config.yaml
tokenizer: "char"
encoder_isotropic: false
encoder_experts_per_token: 1
Rows from block 7 of the image encoder of a small image captioner, named by matrix and row number. Rows with one number within an expert belong to one neuron, the router's apart. Each number is 500 + 40 x the weight over its row's rms, rounded and kept within 0 to 999. All counts start at 0. Numbers have three digits each. After the name is the row's rms in percent of the matrix's.
Before each expert's rows are labels from the 100 images, of 14976, where the router gives the expert most weight on average: "strongest on" is what is common among them. Only what is clearly more common there than usual is listed. The data: photos with spoken descriptions (Open Images, Localized Narratives).
# router: router (encoder.blocks.7.mlp.router.weight, 8x128, trained with AdamW), inputs 0-127
# gate: expert gate (encoder.blocks.7.mlp.gate, 8x256x128), inputs 0-127
# up: expert up (encoder.blocks.7.mlp.up, 8x256x128), inputs 0-127
# down: expert down (encoder.blocks.7.mlp.down, 8x128x256, transposed), outputs 0-127

# expert 2
strongest on: text has "sky"; text has "trees"; text has "grass"; text has "clouds"
router.2 125:495485500510470464503479512450483496539565553522545480548519485452590476510492557470517507491502482484457478526467573506472537528496439578537489437488397483499550522481507480549437468437506493506510533582478540424487497492495508469522514455521465473529526447508438512426514432540490553631503490487557519478378510494514480527511566530552512482473527473520546446526486475510601527488453
gate.5 088:523475532536466556460446477439520517482484517475488537540560478497482550525527467541452513506504539491492471545521481471486492401584522498543582456457457492502526496520498520519505439459458444524535528501511500530562496589521528479513513507524454470582547526503457481485509472442501407517456507548453526483457400483507454521473491500403400478488420505456580493450501413534505485555472
up.5 090:547458545464515470461485491466544489509484459546488499513518505531528491464491522502448567483459458568490545547542530508530538446480513502544501488457444525480541497432513483488451523464558523503570569445493544556487571599467584520503531433493521540546469558506440489437504500514513503517400447474499584501544468537431450476485487472484495495547374484516548494489486457551551473534554
down.5 093:510522586545478463469385513525534516490505525458499405492502457487415476540480486464477485424449544556549517427425497515513472521550518451482495560505494493471472507444480484482534514504523495556585535507593493594519475536519517483460442536495501516500550527498473459578530492532549560550508528465488503540500509446444464567463487507529562508530460539404485527507488455442516533491482
gate.6 088:577510551464555524527507498473509447506489490458503514503551552446511468494469477586544456538450535478517481511499467404543442489505490511453521503508462546574485465500478458500460469511480436468496523536558583519446522468544546437482452600502405531534460492444510502453487443492522505493494463565549523507415447542485489464591516464510404543516498491442544454528452492475505455489501
up.6 085:563428449580540528480479444565563516483538510515467459471479524504483572466541490471517512548522497526520497463527432454491460509556538516528511517513551479420546599533442472510567432571563488444487472464468463525548519502523507542449524501435524421486546564487525442533500456537444479550435554502490533497498489447521463437480477503515517518519550514437543579507528505497558523500550
down.6 079:477504539456501463538445556506483443511500520461515496552497512468553515484542544457551470528504547535528377519563473493515492477496568534481483422509492422416473527494513481528465447463499575500518509466506534520546529462474478503451534516461417533497507494475476492455491468554434384520505458512511487570582504467447498507566547504507509533448507619486484552511510563549518449465512
gate.7 121:475546447544465490486465497604484509470504509476490591569483515498554489510539554494526550511492540484515519441505497444500478524486424459525511522471494520522566504537458525534509576579528525552502554544490501508523506483502481418464395464515514460476490491502509466473503454586571488490495486422460552545520530419558515486456546452527402427534539501567519486501422524469468509509548
up.7 115:510547472554466514475475504600479492500482515507480585558489496506553504507549575495514547508489526485507489453490506444484501556496421442522492516495497537498547510545461560536470541564488528563515557555490502489527488499501485431475388471525492458499500497495523471477536437629569484484466499463440554502541517402562512504471575493490390448502525496555503467519433528494489529514529
down.7 131:458499476517547487565527484498556496465562471431473518524504511472496364533480523481526490491597515554427467567526446408495502447560500554519497507551524606514459426479529518517498496540531467493516580461471463520489542535401506482560490481503518533487495510478515527488513486556448547475473509439505535495517551445525479507519442505563477501462507483544538546566496541563499564527511
gate.8 085:542495508540532468549479531452392475539503489527464522533482510484490527498536524474521561519490526429517545475490514467502501573483391406525514530475428490448525519476423487495521481492544492582486422435538524529508474524495512482547489432436519473433518466472552390488533540539603569500473503509520461422475486479530560552452484483500528479530516449532547514454527487529454498501492
up.8 080:459499461525474521455529525532513503508465507438467504552534494495515400426535479517476476473557556462400502507519516505473462473488607506582499553519477517532477508554522440537528476476578577523532530517504439536563489517446497514452499555468467552468515529568456528494530483538535493516493460471527445511460473543515453574551568485493492473584425534516462501432497480483547486420453
down.8 076:505511546615577462461546525470545480482583495503462498490458493497497511618508509486505451474528495476445528479463515436500453475490571497463503548477503503440440550498520471442496523447494505520555508476504512471464456436506558516558497548483603537514570531492488433535589510479487514533518515541474533490466560497527543432438503549537538515578468503479481546442455509517450525459556
gate.9 092:457531439519499523530533548572537554546561505503457486546472515496537481585484520491500497557481533556452490459491545495501541489524527474523482491490490427573470493526477452482553524447498583538481582569494536487513509526476545476439511516535510544550525433525479500411490454473492485452542523461548514540479484535505508436489426496453441495464474431445415419530532579498589484507454
up.9 092:527522489534469509519483583508494531499532461461532493563457512468484493559485481477461480554537439568587475504518454490482539495519525491525533375474544465581499502568458566475554504439512494491516562551510513412424470513513511491509468499567526578531490465447471572394571534494494502471485571509538491559501511562463477485511482477467532479473465468465436452516481565520523506533490
down.9 089:467597480522550456499525481555535486492480481517517501548542476452530461513452482491480486417503458560524541569516577503467441497562480463459415572549533492548556539441443436539491488530499509504540519580434492441481505546512588484490470438546522497550511487494517465424508466467483589475560552477503494552540504539526493532461582488444439532516501489491473499489520489462480524566483
gate.10 102:571445529544492468524497512491450445521487462518506496482576538518544518521482528531423486448501510515462475483455478551455443456492525500599621406489432579522516500459510470482543550507450527429580504556465518470509516481525495515485496551525485476486544533540429478515487485508443495498444526474459513477473546485515520416418507519484458589538582530513468469495511499503532489492417
up.10 098:544432495505493461547528490490451450508513477552522473480545499507579509536537551553443454470551536489491520509489460547414443483488551534638572419490436517502476507435499485495530534535463535415539525525475509496507499511517507529482527518555504477508543511541449463494471427514507498474446509475478546480437524487510488383410495546502471550560583568477494483489493448477521498510475
down.10 102:486503436528471496489487457462599494529530469468541547501456517514442517492518519522613499490421509476508489505483551519495465489483454526587529489486533461466514533473491494477514486499481462495544520514626477476497536518446473533426537512497502483506465499470579582512532563487514428609537470554444481467446466449494523544496504510587461514566471552432483500511523450432433506476508
gate.11 110:496488463510440535503437547475490544582461499458499494622468472463550520469461498545534486534537518559472496555493492521426512498461490515435531513471542505510546494558526492529524424465505485551504511548530565525468402424505538475566447488505479443500528470517445535491539507473562541529449524498503453578486508539434571548550528544557490482519425557461460521453494441547522517513477
up.11 100:462488475479541542468401525555517448384485541478562438501454466463483483470531448479564512441473504423404497483523513466496481504527558489485453471454526526476485572548477504488504473546511501486478466476529412492522534511430474492508495507511477547541533518493538522501431574529399493473553423524525488504536566467499509512443530539500476456528485530540447568481581540521490500436511
down.11 104:393490470459426535408508529493489495565544504565524513548481459457575501459406538550560487466517528464446482520471541522537543502535478479495484520527458438517497543523504436468500453484418486453552563475513471446566526547481505421458431537484531466479436486502515506501536466547449460543462502506453484510565511489513480524509466465567428504529460521531505496563531501477535470422528
gate.12 085:555524461494515544536552422509545577552577473473487542571518485465537546591529505522519476523477495565502511551465453476478507554480476451532483499535600507573475491452571481521501516514517521543455520504510480464494542545539435536450505451519515457481562519441561426547522569475523554492506454463492510504486483447470529483457540418558480507536543526572505449507550532533539531485434
up.12 090:480516529506445516511550509499605507497534494445530475638541510475503526559497519489491470599520492468504545540521438560470524472523467470504502551534566462513521528514525526504488515504518479559504482500489472479464508538509495560530502435521497500441518509468479437584572584464503500546517552499495509529508443484442562476519492410526482486534445516525496427478495573469558543481377
down.12 088:517524461482531517488407566526366488539518532507507537579554523540518401521486525462493535484473458442588513576563538530507539551531513506530567501480471417502462502489504485476535479465497450489503461494469552501497487553513512449502472504495442526506544590498492449432462528439522464489539493547504519501539510421488480500523517499471506580467488458549435553557540534545502451461517
gate.13 083:523613535495550523536451547468481479571428480539528475517494477527574421522500576477508559454454474559412418516489486470485547530507437486532527474504537432552558532482506618518461475487498539487496541544460522520518470543448464523489508460478467458527522545527485509443580522535466497495502479506522546541537509509502494485554507486446525535455469478451545521470547534447527436493424
up.13 083:527506507509532500485464536449493489584439493497482467471471541489519447523527556472471552463425492550436434521419546461504537514515376441493545454531514479513546549510448543480513515495506536498542558562511495566550463555446508507480468506534462498540508521526444525410586502474445479477546500558533517490513569508492487531546494428475540476482502514431525579537509494493554459492416
down.13 091:505412466509471502516418478567529453522477479472519455472453506490457472528550501548551514539533485578537473485511492518450453509521520539508511594521427499504517527516470532543533469499506522503461483424485466506514470446473512485429534521522521554505501566529523580513563488480449479480454491631438525487488479514469543492527504469496500571388497524629542546446459503465495502474474
gate.14 121:525542519503546479541524474525392485497452471493461559475479500565538487531482488466523481556385494555532535522484495455537600507546456492468481446529460498526437486519512435492518530504503494461502552504486539543427493555437453546388491531398509500439494515462484480433488458503566528486436540507541499505478440539545500569470460493589542479550524491478489507513475492491451506549499
up.14 121:553473418468444481519501534556446530466438508445444541499458465511488499515554502469556478490439533524539508504472471501511528465537488470497512500541464499561432548486480462490498499487518563527460577535495522521452544522463437509423477487446480536431464517450466602460514456552543530517456543507499477529434455538552473599442468501554551529561541534478506461532452454504553498547423
down.14 130:498450505525476455440552509501446424541513484525487456422527468539564529497557479441499480518531534454515484475494504503518531486529587498511547476545506509509553486471513424467571463423580492449476493527484542528539531467458552434585553506452511513500576501456494474545488480528484423466539524473477477544513520500594467521574511525516510544541559502459426415495460561465538504457467
gate.15 118:494548507559460533512536488518567505577513433597459564504474549431508467505486531530482509387586459475482510521501471504468481444487530435401468463506475530489522507538505468581418503475584495469524391532505464491441476462510472470451473428503491438500530497506455508445513531480535512536470525560494488510464518502496474499509523460477516558511492571505563414511485484468525466478476
up.15 118:511449490458533471471470524482453489443482562408547457471543432579506533465525476470503487604419511538503510481491548498541561548517466539608528540490523470534468474465508522411573497493429529526458622488488528516530511507484525516542525540506523583498472502495514505570505459510488471451570478452514517466520488465501518483497488537518514426466514427479473593506524501537516528525521
down.15 110:459522471506557501462414468473482541547474481517519478492471596475486550439465520473434584507504585581495509517517533466474551454487527485496622490549527415491505618504512470471510495528403497466460457461518490442505475512438535502513508490547540487545446479514434494508475473530513551543468498526517472517500511451549515519580482483483478446493552526503493542501487580442494512436482

# expert 1
strongest on: text has "holding"; text has "wearing"; text has "two"; text has "woman"
router.1 105:480527519494535484466471499458438531511479524521533532489548528426448567436472476481556593505441546428492514521530577479482471483542531563417479506495543515482487490533528573480483541547498502556450474586598436550424463441530520517476504513510539520473438445477466546601551566523523567484502480451456478468476525420488482457493498520516506483476453531481474475474510516547525475516477
gate.5 095:475535518535467503519561467488444517484440456500455429513540472463487498513502564466535516506452469421464469527508522439475477568530459459560536481580512513493474445460462446468486545492446511509518517415425499532545519581477516418445469460541496424476486490471490533527498512586562591418525522437444509555494500468488475479529524490452494444549463530534506503497429462530476443529483
up.5 095:538575511535539558501441472450452474474504508530475481547525479496479440427519461527478486533436479575497511513520549496562509515438483503492493471489407457467512571537606485491494533471419553513491520465536433534517479451530508554588513498465459558505515501546502527433491454576576470546463506538497483473524492541515482490539434538467535508510476597485510505439514501495546476400511
down.5 101:497517534600503527529513405524530510528452464440531480453493561554513542418560505537563545532486503552520540517499573463476540398465531522505460473496457530454497577462468544463475414484532443488515565481525436541444508478494470491477580450502536531496566490460508484468473497481474457489586491487515494458444542513437559463467558468443495506535557503525510514493452536490502522488452
gate.6 089:576507545507502488492481516525546561420526527520600487524556478500430522490518473436479428533453436502458478500584599531520490473473520494491510530507515496500492485561541473484523460496432477563449508525515450497488474476531500435514534485506507540490473480555558515480531498456560465482493543462502473486460411485458550592479557467559466579521564450558493457498545491425517572531479
up.6 095:512434515516544498446497442513441494579489454539448510473481557448585564520504473562467488520524577450611517442461410470441500531521483520467459513491530570483477539543481489529459553548544489443573476477467514529499527549542508516549493497469471451493519519463478534515543528487439431459502466543511486528482546481478509465509483567417541423491494500411490513502454458511534503486562
down.6 090:492511516635540506450553489489543481540501488511509466456487429400492488426484514514512549513504542479507497481477635470512500460475505540466461532498445491510506568457527486494555471507412564589547470543450487569457436445470552466475511500535528514446519484469507483481438473476423488447465516499516452530536475545570473511481534509544506506495537493519532491537511473592461540500510
gate.7 088:420490479536561500432591489507465516442503496509497489562455555411524531483474450553553547541492527510541500506505541522480549471488499527487517500454488490473546400520482580436552516514513531534494509492554564530514494450476448509500477497481504458527467426416496403494498441553503494482523553536516520546493465531534494516561510482567432485493432533574533516595481439469524490507548
up.7 081:518472480447485547543447541558492450530440495515529467451495505587517477532474500518402502486509484531541510470477457521483526458483480452522512482447498544493478534484513511551462499569449510472498508533495484428488480560563494560507532559502517529531459555575492498525410505440467549507503458584496460477569512453503427412487463523419534480543545462491457445468587579503522469443469
down.7 087:503557493516494478509425523489478541528509508514444519524537537398489528443504551473493465483474560521577561491549509481523501571508498426521467544530456492556464553586526544555509488433489482522494512567498541483536383533497460450500514476522491488553433494535535518527530542469481512472479498525488475474445586503509515582492408427515486479501426480485523608503507544479454543500526
gate.8 086:552490419461442526454464568496463509496541538585505453482507517490525495572503496536550492474459483449439487516427519565471515481565448503401473469509483509490584531463556517508508505538490462480500499522517502534539522447493467519525549501549473486471556531502495463575435549485419483539449429556464523437465527493506493444498483458573520507491513580547486496588496515429431511545470
up.8 083:502521581499498494477525507537486498514510526493490505482504424492440476475489471466482508474499557498526524468557466536554407509526570487569575510499475520493446500510439451484516489485525605524474540508426483474508493578458503509478473531485532556526480530512490539445536424527557597408492555468484520517533411497444537490523501504404496538545458420439454462430490483507543534495449
down.8 085:468579489483442467485526499467450536510480542440556547524481494525477439506509513441460515482551476454481555482555539430443506535474506444481498484533544494546488472441483455539491509420572455544506523505496507497464502520563452499430577500476510439548474531511486470550472575502535581505511521517479490415469441480517486486549508494473512455435498420465547544570460605481573497551507
gate.9 082:531483433513464443575488504519497498447562479504491489478507503470454507428442544452510445516460525519463456480564544553512477412479478552554506546499509521449559402496475574532493548500553561536461526502531520486514470497465458540512552552594516489558565501521452570497504513516526517483561530499480521542517507458559487453568421474531499479470492485550540484477522515530591576452451
up.9 085:444500463542411411557506575466489529480514480512446474434558521490501519461457534482450453563451509515498466484514562527525455453496537552534520515478521532438496455490414519522496530502483580499488510493525528535509499500512458491466501487583521491509544481513461522504539499534491517517522560501448522558499541485536446524585456448508494477427551465559495437477565547558585625493498
down.9 081:520523565498509544522445471504550501485424518547484450457443538465533523578448474455440477463519437537510528483507564472484436482463511483449521463506522433457506618496515541512492467456488506471497509498478470522457467522519488482500481618506590543549501554457464438476507431426471484496523493452454520431559535487464494466549464507462511479518464535573537469504527483550551460502418
gate.10 079:478462527557521503428504486424476521474519599419518495498532556489499497472474420510509482545505517543443488546509413511506423473461564561481540454518535513482485532567432530544489447454535457542525484488529521509426479561529500483510550491494488487432541480459475509545526502487421557499561443440488521565526553556476537508537443487575489491578498566485479498453570504487488526470521
up.10 087:539543533542500473544489449501515552447502491548559491552568446464501523483538525505531514536536487467498384540552461542510510528584494506526497497474447523546539539466450470495448545455469502427457484516507498486514473553465518547551494485508493413495548508539498520514456560462502447481446496536512559464502465408535504479435536554481552585483553396507497492544510417501526491459427
down.10 080:487486524601500470456432489497462536541498498447477518449499480616474507569503577473493499479495460552544514488499576556504464456488521474594510559447498491518522490522498530490467483494489533490500574540516543457462443442493448461458499515474529488498534505549569605471429533433523532474491452435494505570589463534453484547488470556474578478513474497456524492527547507523460492470475
gate.11 104:515509506488545545567513517480447486523505469500433460523476510458445522568507531519451469439444509434481470607471478415488506448538510533399473597513568532555528512549525470504530508487543434523498453549495557525524520574546464476457572480533454468506464457481477441503531558543478456489499492512564524443587515480514516559533457465469527495504564449528535461505546466509539480499508
up.11 101:475516495458451485418487488528527539492499550482548494517501505511569490452482489478526540517556466584534499448556520576503507567454502464617483440489465491481504493456478509484438451497458551477499573447510446474495474429406534496523427527466518511499556554503495503471492426469534549502505549489456483538428490543470515473491540520550437468520419554496436535466423518508435542462495
down.11 112:545532464409479541493568528510462487463548517505589540499521459508537539496490481512531517484460524456506494439509532485443543555537552519482454533478520525460496559460529530538517509483543461490487516487475585532416471507524515472506541491496495525440445388493455397396445580587507520515502522454532528458534510487481528476532479486510510512498599550569524529528522541451452514519539
gate.12 086:543565488496541477490555476513549531486537584485546520449414501509461517514485559499437496572467445529500514421453546505547455515552467524410439503435477508516520492527537523483477467472462470461534534527538494536584505419467496508465486523490437487533461486477501494449494457508507563513545594515461501476494523578493515531549487490534466441554574519428545508534479587525446455500548
up.12 092:418566544429514462501450474525483523482461479549387487454528499432512489474451518479530483481523602604502539536519455419423511502520582559499488455528567531490531457507542518506476510513536506586531495522496466453488504552470434462488481575476507463453541466532502493483499501511522564511556508489484497501476530427518476480534519476502525515468499525540428544438502473477610514492506
down.12 086:525513486459524583402443540503521528478473501492457544427454514517500490392507534478524547499562532463528474457471511508454494554524465529462547498495537505511446498585504502431441531590467552520490527504496462523538477493465577518484581517493568510522479418551550497541539559524488517570518559547464504520483439513479514536475514509496495581547554411488466528498460543496505459458539
gate.13 071:525456503478516494495465386506566510491457468521574440458462515543502543466502478559515512503489435461400529543535465457542548546485526534507521532404502516493469546471522557518512544536508492582431539474574544459539486473518448563516516508541466458481517516530534475518509558568457592473504462541486537538476514514494554484586515538531454535458553512556520548460435481496488500532452
up.13 071:518524534513547474538574530475420532526467524567509468455475484556456471479527476478499498452498443581490445498498501423529496534486538497521496522464524478544496516387479520494504439529472498546489485498501518425468568425418421539480561518561497470480505452571499555484522426524541489477536441505467500479427553538601511596519515537499553465561480511522523485513486519523499451522534
down.13 068:512591511517506498504513528549496545499456514467510512507495469472425474468454487472507498510441492516416512491477469547483499566491487491490485472543578445473400508507515456474558489444476482473534506576501506422473507473481415488429560535595504497428507464511447497546498468499495521493505514537477409438467541489453426468448574517490532500431512503569572446516508465559513585532516
gate.14 119:441476533584506475480515522460506500494509532477532453511411511489498545462533524450587457555492483554450608493528509511483546524475525486532467484524438552579455496453507409444504521481454495473514517555506483473536448462451469458508446532510586527506471486487484466505487570489533479552510469537567523557390483457514539487523513521472544445506530503501520522530459516452547477495378
up.14 114:432439485555480522417486559493459546497424495527535519550459510483547482415550472485471515528590571486502522407468551480453478526485542548537542463524552530451526546543517463460421534499499521460572509447527441543495488455504490450487482564508516516528544484487523430484440563493462463473487465517517497522535487412458530487576508490494519505526518474441444556468422524470526490508458
down.14 116:488482436535524525486545523517501458550528457554554511448446488468467519483488555490464494512503413535475571563559539400534441546479496525534504458519487524475534471469564486470442535547501499564516479516463423543590463469386510447451489536481460523479481461505506533459491547559525482512483489431472447492540410492507492509527455462483543502577462459474532489450524468417518518460517
gate.15 083:524609524536494419492518507480517540520560479506489519382541534523517484550459431511463517466449457415482548520461492571492526467512520508441504528513473506446530505450463549512435506537512501480572515558497538596549521523512458444487572484527561465519469459536477476544479555518534556559530461506527483478532505520524444439534572563570474527554459475538463531487489465465528486520478
up.15 084:433503526491485465514519415469521482471448494548508507444544506504531498398535547541507527508509493418519516494414469523499474566554457457521565516498428552507525483503500450561467559480443500438476486506516525492477563541517468469477531461453552512529515463549509525543458489533450566495575526418514476496440550499468481424507501468478529550382459479485474507478457468486449508595514
down.15 083:531519479471576463543582512410497505495520491462581526539561510516542505555505524421488567535465508469477469416511496547478474458501547595463528524529573558504522476519559509477523492525471508520515517503462540527462538492546533543483442508519433397479473496539462461511493553522460423494548482513508532491520545482512493543396500605497442499505537502535456500495572523549495506541542

# expert 4
strongest on: text has "color"
router.4 079:494469471503491485505471545464535500483470441512494487459497446572393476608501498534515531487471498455532499448514437520478480519430537492443486567491524540465436512512436451481511485456431488491497442507466483567521508494528535520476465482474464524415481577487569496516522510488464479410496477584434500552572525465529460495528505518440468516560443555469446585541464537490433498524481
gate.5 122:596469502550506436519500522544535557500499464506499494545508448468446474472501523521484494539501523466559483433515554474434422498529547528478472458508478557471509508466534531453392433498530455477499456551545532491472529543545508523493498479515459488556536457480427531440508580503526443476514467454487573477483482591439565424517453496486458567577528501455534512497555503515501579485524
up.5 123:489532469453430534463560428458534483552532505483426493475470557529506503418517558445519499523465504521473492532473485577537483462508474506503527528482536500481485509511505515516650549522506551518496555501487533521568473397466488510509480523511544532437499478516498469492510456467528445473482537535495522547514576446570435506465508440507542416415550461559466475497464474476492467482417
down.5 121:501437492505483499535515529503512589480503560545574517467513444461547478565500466438499479504477566502502514500472494481462470497502488482452470556491458533526497509477564532564447490553472540490508430523592516524463513460410478512528640563463502540517489524454469524544539555510461524478424510545553500496497470504528439484580474532470491427527525495479515428518545456496554479418551
gate.6 153:467509527496525485507438483535523512493489480511499463484505506433485459581555486464419534501552474536616520554571490553528504484507477450503523520507444526459526527419452500518490581528428520560536610584564502440540503516412488462481484507508527554513455454454517520439540483404537470476457484499457536529512492564468489500528519497559488512460510543471494442564494504542504534484470
up.6 141:507478465501480507455502553536421502474482493504531580584459456600493491495516511469525444503481497518469490455463530483459420479494508590512503562486558477546520500544527463470502523536519510518498436457438536512449435508499493544447501490516474497456524502529430513504514547633470458543532510508536535413472501509527572501395549516504496390550548513535502518485502492509576513525492
down.6 151:545527465462558441464495516551503558549445429499579512553483465490525479491514452521515566408552450554467501537484576450548477460552464489486480454470460498443443484435455475531527561502479477549496608531568461527486501489500439521494522551467542463511512462540486514551550500473467498499467579535485508527494481379501479474564455470501480509532522498528425524453500433479507501520493
gate.7 116:484480513568515494500519470524513484538504529500499497466575508403455509468549480482500554507476533465569516531459416434469543558486543503482539441545542483454479478526482554505508497489502557514405379417489476512538514532451489468547536402455602482574470488512489522485450529492537529476501521474520477533522570522511543499510472495446521516490506475431501510543561508540544434478583
up.7 117:470486536483427491544503493499536525460448487400527523501469518481450518478443487588512419501543490500472511508472581486421461436476409493461431504416425459526504487472572513499488486485520496487503568528521490482507514512540534563534459488477438509509524527520527518529573475481490597582594485563531515436510398487547494500462559499520469492470454498491528480482549516467492511491466
down.7 113:422460472482481522509494551493564493495495506474559430477542438547519540481531476441508455449553433573491510509483532485514441485522470499502507356536492477499497479437468530486486514481483498520519465524500520488584509494458542532481571459555540565448536513480481465559457557556504524457504517494537422473582565570532552468526503532469547472448546512497431513573512452552480472484527
gate.8 098:496526462440509482544471456493577461444468489503436556413551533489505558514474476481550491469545449494459475550527521537491573487543580424472452437476500497478554526534477495557451485475478454465466556439535459471546502482596445526520541430581486561491443465536500493476530459501448516527526466559473471590470496481571473541495494490511444507500469535523513447447466544500517504447519
up.8 104:462579514464462581510496506476526492507479580522460572487470541556476466483468420474533497564465532521416484508503544543523511404567460456461480515511482489449505499518513484581510512520460507504477510469522487424479445479570476484486516483568501490527538491524459480462540493467577427502451449470549462513548510537470406548473472588573440527491539555454521462488529433525472521496492
down.8 111:519511545526452514558453468547520530523490485516463606455480558484459536529497482536571478519497504552449562520552523477497463506500437533605506523469555484541498517522480460401554513488492461505444547519496541538487475427531458511415492494499518450444509519513490510492563396522507392480457435502452493453531515495443445484442473490512465536484453428525420490473452480484521509489491
gate.9 083:527469459464537593475448461484495488593505518495531513460458496561522543542477421539533537544536487466537479515502441533456483435505553505425479556487617512464514465507441523511464524468585468457514499416555485499508531502508520479520506582523538532477508467497425461468472510466498454509546569542459494510460438527501523464552485565486477475510540488500535485489481461469449434499610
up.9 081:467461466525573531592500486566447472484504522565481524488508481426484526424442404514483509491494461587517531488551480537467482542482539499496521537508553498471475510512521432381488441474482558501403557527462472555418477512449499463478474549489557469474492494499485504451476508515509493473458570504534496531561497507528475550433538526506488441547541562460562463522550524537481469507463
down.9 084:440501506493586499577512496520499541593490523522513441487524526494509565503492508483497481456494481501519485423499474512545526511480506471438537479548563554504480466440526494510520462509419529575589459485423409502483456549512435489505491501559541469552444555475513549428508517477457568506521453475575515490506419478489522453531475458547466495533415534472465500484493517474458451438572
gate.10 042:485499531485452427484457407567504490445515519534463455443508433516514550500527509461497463542538515480496490443545489591535496484461469537524473475503534507452498553429470431494454510510464532522547523420565525500445521480551539490491466422552545448513496468502430479538510481517456480492531476526564486398520507508474585544420473485497542565450599506548532526476483528536480529539499
up.10 041:518384436505518513438433491490439520452502567571503502490437484465544556526508499528371509489531455473470495500498510533565512483547493512479517509507553525471474469493595488457489508509586534459547507440469469513428454501515586476446420491478489501483468506534455542476462489502524470544536472531481477542498521511530510518554538488546472482490581547530523446545576492540506590499506
down.10 043:469458438467511477441523480532522550494510590495504511505503521485563447529477515529447528496510461512410413442554588484478551560520632572494476473489555495489484550504509484503578525518499508470488491532472454547478462526519473459455571564493558494467499517469441469531497489475436428453528475560541472522559501573536545527503508501489552469491498534509505426548501521554485482444544
gate.11 107:508457443541538556475511487460474512464515480540464576568563485556449477473522533429451556481608519494486483487561568508509521540469499481504473526497565495477500459428529569463525450472514512504517495399501463609514484534480543484552540522458475492523448550468604557468487462488514521489492487539492558440555523493458567495469496540539482508454540451473497461477451577479459502508494
up.11 101:459517525505499471489472542551562472491580515523517454404430508482545508535504465546528418522410445554494532517427464501503515481549560523514523486481418482537469531553505468478505502490531526485476497590479564420454529474505400492469436499502490500499524475512422432551468503505481504433544493497559405539442469529550427495540498515470545485503464541515527490522514430504510467505540
down.11 110:501503497580535490464537497602432470577495538427555500535493464436521451477529513533527525537499449473504525505487521503432494396452487490584519492456534411457522398535436425525450481482477475506506497514523506519523468550473446367500502507516487509495465471515497577518475536544382505491508481475511467489447495532542485494498439505529514534499505516538483447504526485484496469449477
gate.12 128:561565516453440526482480473500565475506474502454506549462511498504510521545525502489521476534471543497461434578525540455556488556543445572505468568448551548507498552553521397503495524488471528566383460446572527505498461402485538548466560501523499507531490541501508471553498525557455507510506503502536541493477505517437507510464459429507483527400517490504464464519574511516446461507536
up.12 140:465528523535553473467491484447558509482531526537426473547416475526527485469475441557462513441562508451500504528461591472482447473468497432531476546474483539571491490490499603481497521509567522431512513529475495516442493484469515552460539506535462447488573509430491500488479425499536452489476513503471519463578542502542433486404455524515485522538537442447583494481472473513469466507577
down.12 142:554512426502540528468505430547493438457461563557472554548460452488508519430527489529457522434456494462471516549577508488409531550435539505460521496487521511505479523451509445504566506503579476481483448601468488504445441501510553484525522459534555460515484518489519502491562511504462528568498491491427467421553525540493482422438451482511517583476468499511497530529509441472467463472543
gate.13 080:450503517498467478508493521454441477517459616549462490541569472537509521509489530414503570514564509479474488473491538519497463557499574470499459570471441408509553462534554475527534495558483494543507468428479559490427514491479481457520537504519495529454449519441480474445529538423465510436459540508532485582453447497465535489537482449505484417487455495554509504476479492526604521492512
up.13 080:499487509532518462491513498444447457513444574555490518561518505551494513515485495415486584533512523462470499427472527503510460562520562466485468565464480440601545492490554509533550498579491493491552463457492525481416509536477448409484552478533472519486482515481457501474530525432476483461441517532527445572480463523463549488551469449527452418487446479559511514484427485512585502484517
down.13 093:438455451478514477458503477465542430500510457520488513440527449570519500469505470501542431473495518589424606453530445531566523487463489463517520427478463504452448536482493451500507429456479446483476508452509471456460489470508403490549524511497508508492537446466489505432550458508537488463504416487570473510453517466514458447508523498439470536458423465540529464555468489519535484478416
gate.14 131:482592501533426522481513509492557508506472504518575459523447405475526469507504445499509484501495452515577495481584388462493590557451531471535498463480454550528495479426550436474538443479493460541496528508508538499486518465515476491484544526522474561505528509444521481470518509523582490523507471453564510482369556607502507526488528520487517490477482510530514488457512546473490548492431
up.14 128:475507535465525460501505549519510540531439505506483515480469493492434508609463498495432528500489452492491485516444539509558526517499437518485519466456526519519522426485526552523530466454585517509517451426477460400565436496519515548578539517555474469487505519487548494524513513483475502412448466525493475454564564538463546501526503434491520480554509437525463422424556569542474435519447
down.14 129:435509400594461530513477453449520476452542511541515523443530493441463454569411472510535504474474524506447522462466521605542472511565465470517456550511429520499496470515445541510428527494490521445446495448533493465489474507410516520522486492432532478533540483475540496592539520478449502495480496530497524591477558485468494514538555516472479490500511453440473468505446530480464527485585
gate.15 063:486516516486546487485451526455482481478505590495467560541510509547496523478465430503540473480507531574459488483470516562546492442567512528504468584542489514392470505428473553487497471482563505520502506470501518524542396478413489576444521511479449472471500497526514460476441509555482511522500511529481515535547496531495521478483497474603575427443485534516536543499476495508626496572513
up.15 064:482483526483462470507481550438527529489461518516519476499524472414522431504497493536511504497517537541504546526542566499527503507445487454542512414458528569583512576535510462552531509504452501507502510525542452470511569505623418471533492470454523529532448500481531544497451491405473535491473476474515509528467415417537474490571504455448479555514566495532456471406530504534442479478475
down.15 053:505595521561476551511526536545536532521479476502451404471528488382474469499472527437500547489533580472487465547479505486516455523515517468495570468494478412505562527486500441426427466495544510486537472548483471546483497465493577517560481520522522518540510448559478457478539511520504509451562453477496478495492443498504433539469453531461541566472551519550466518466535489402549483555498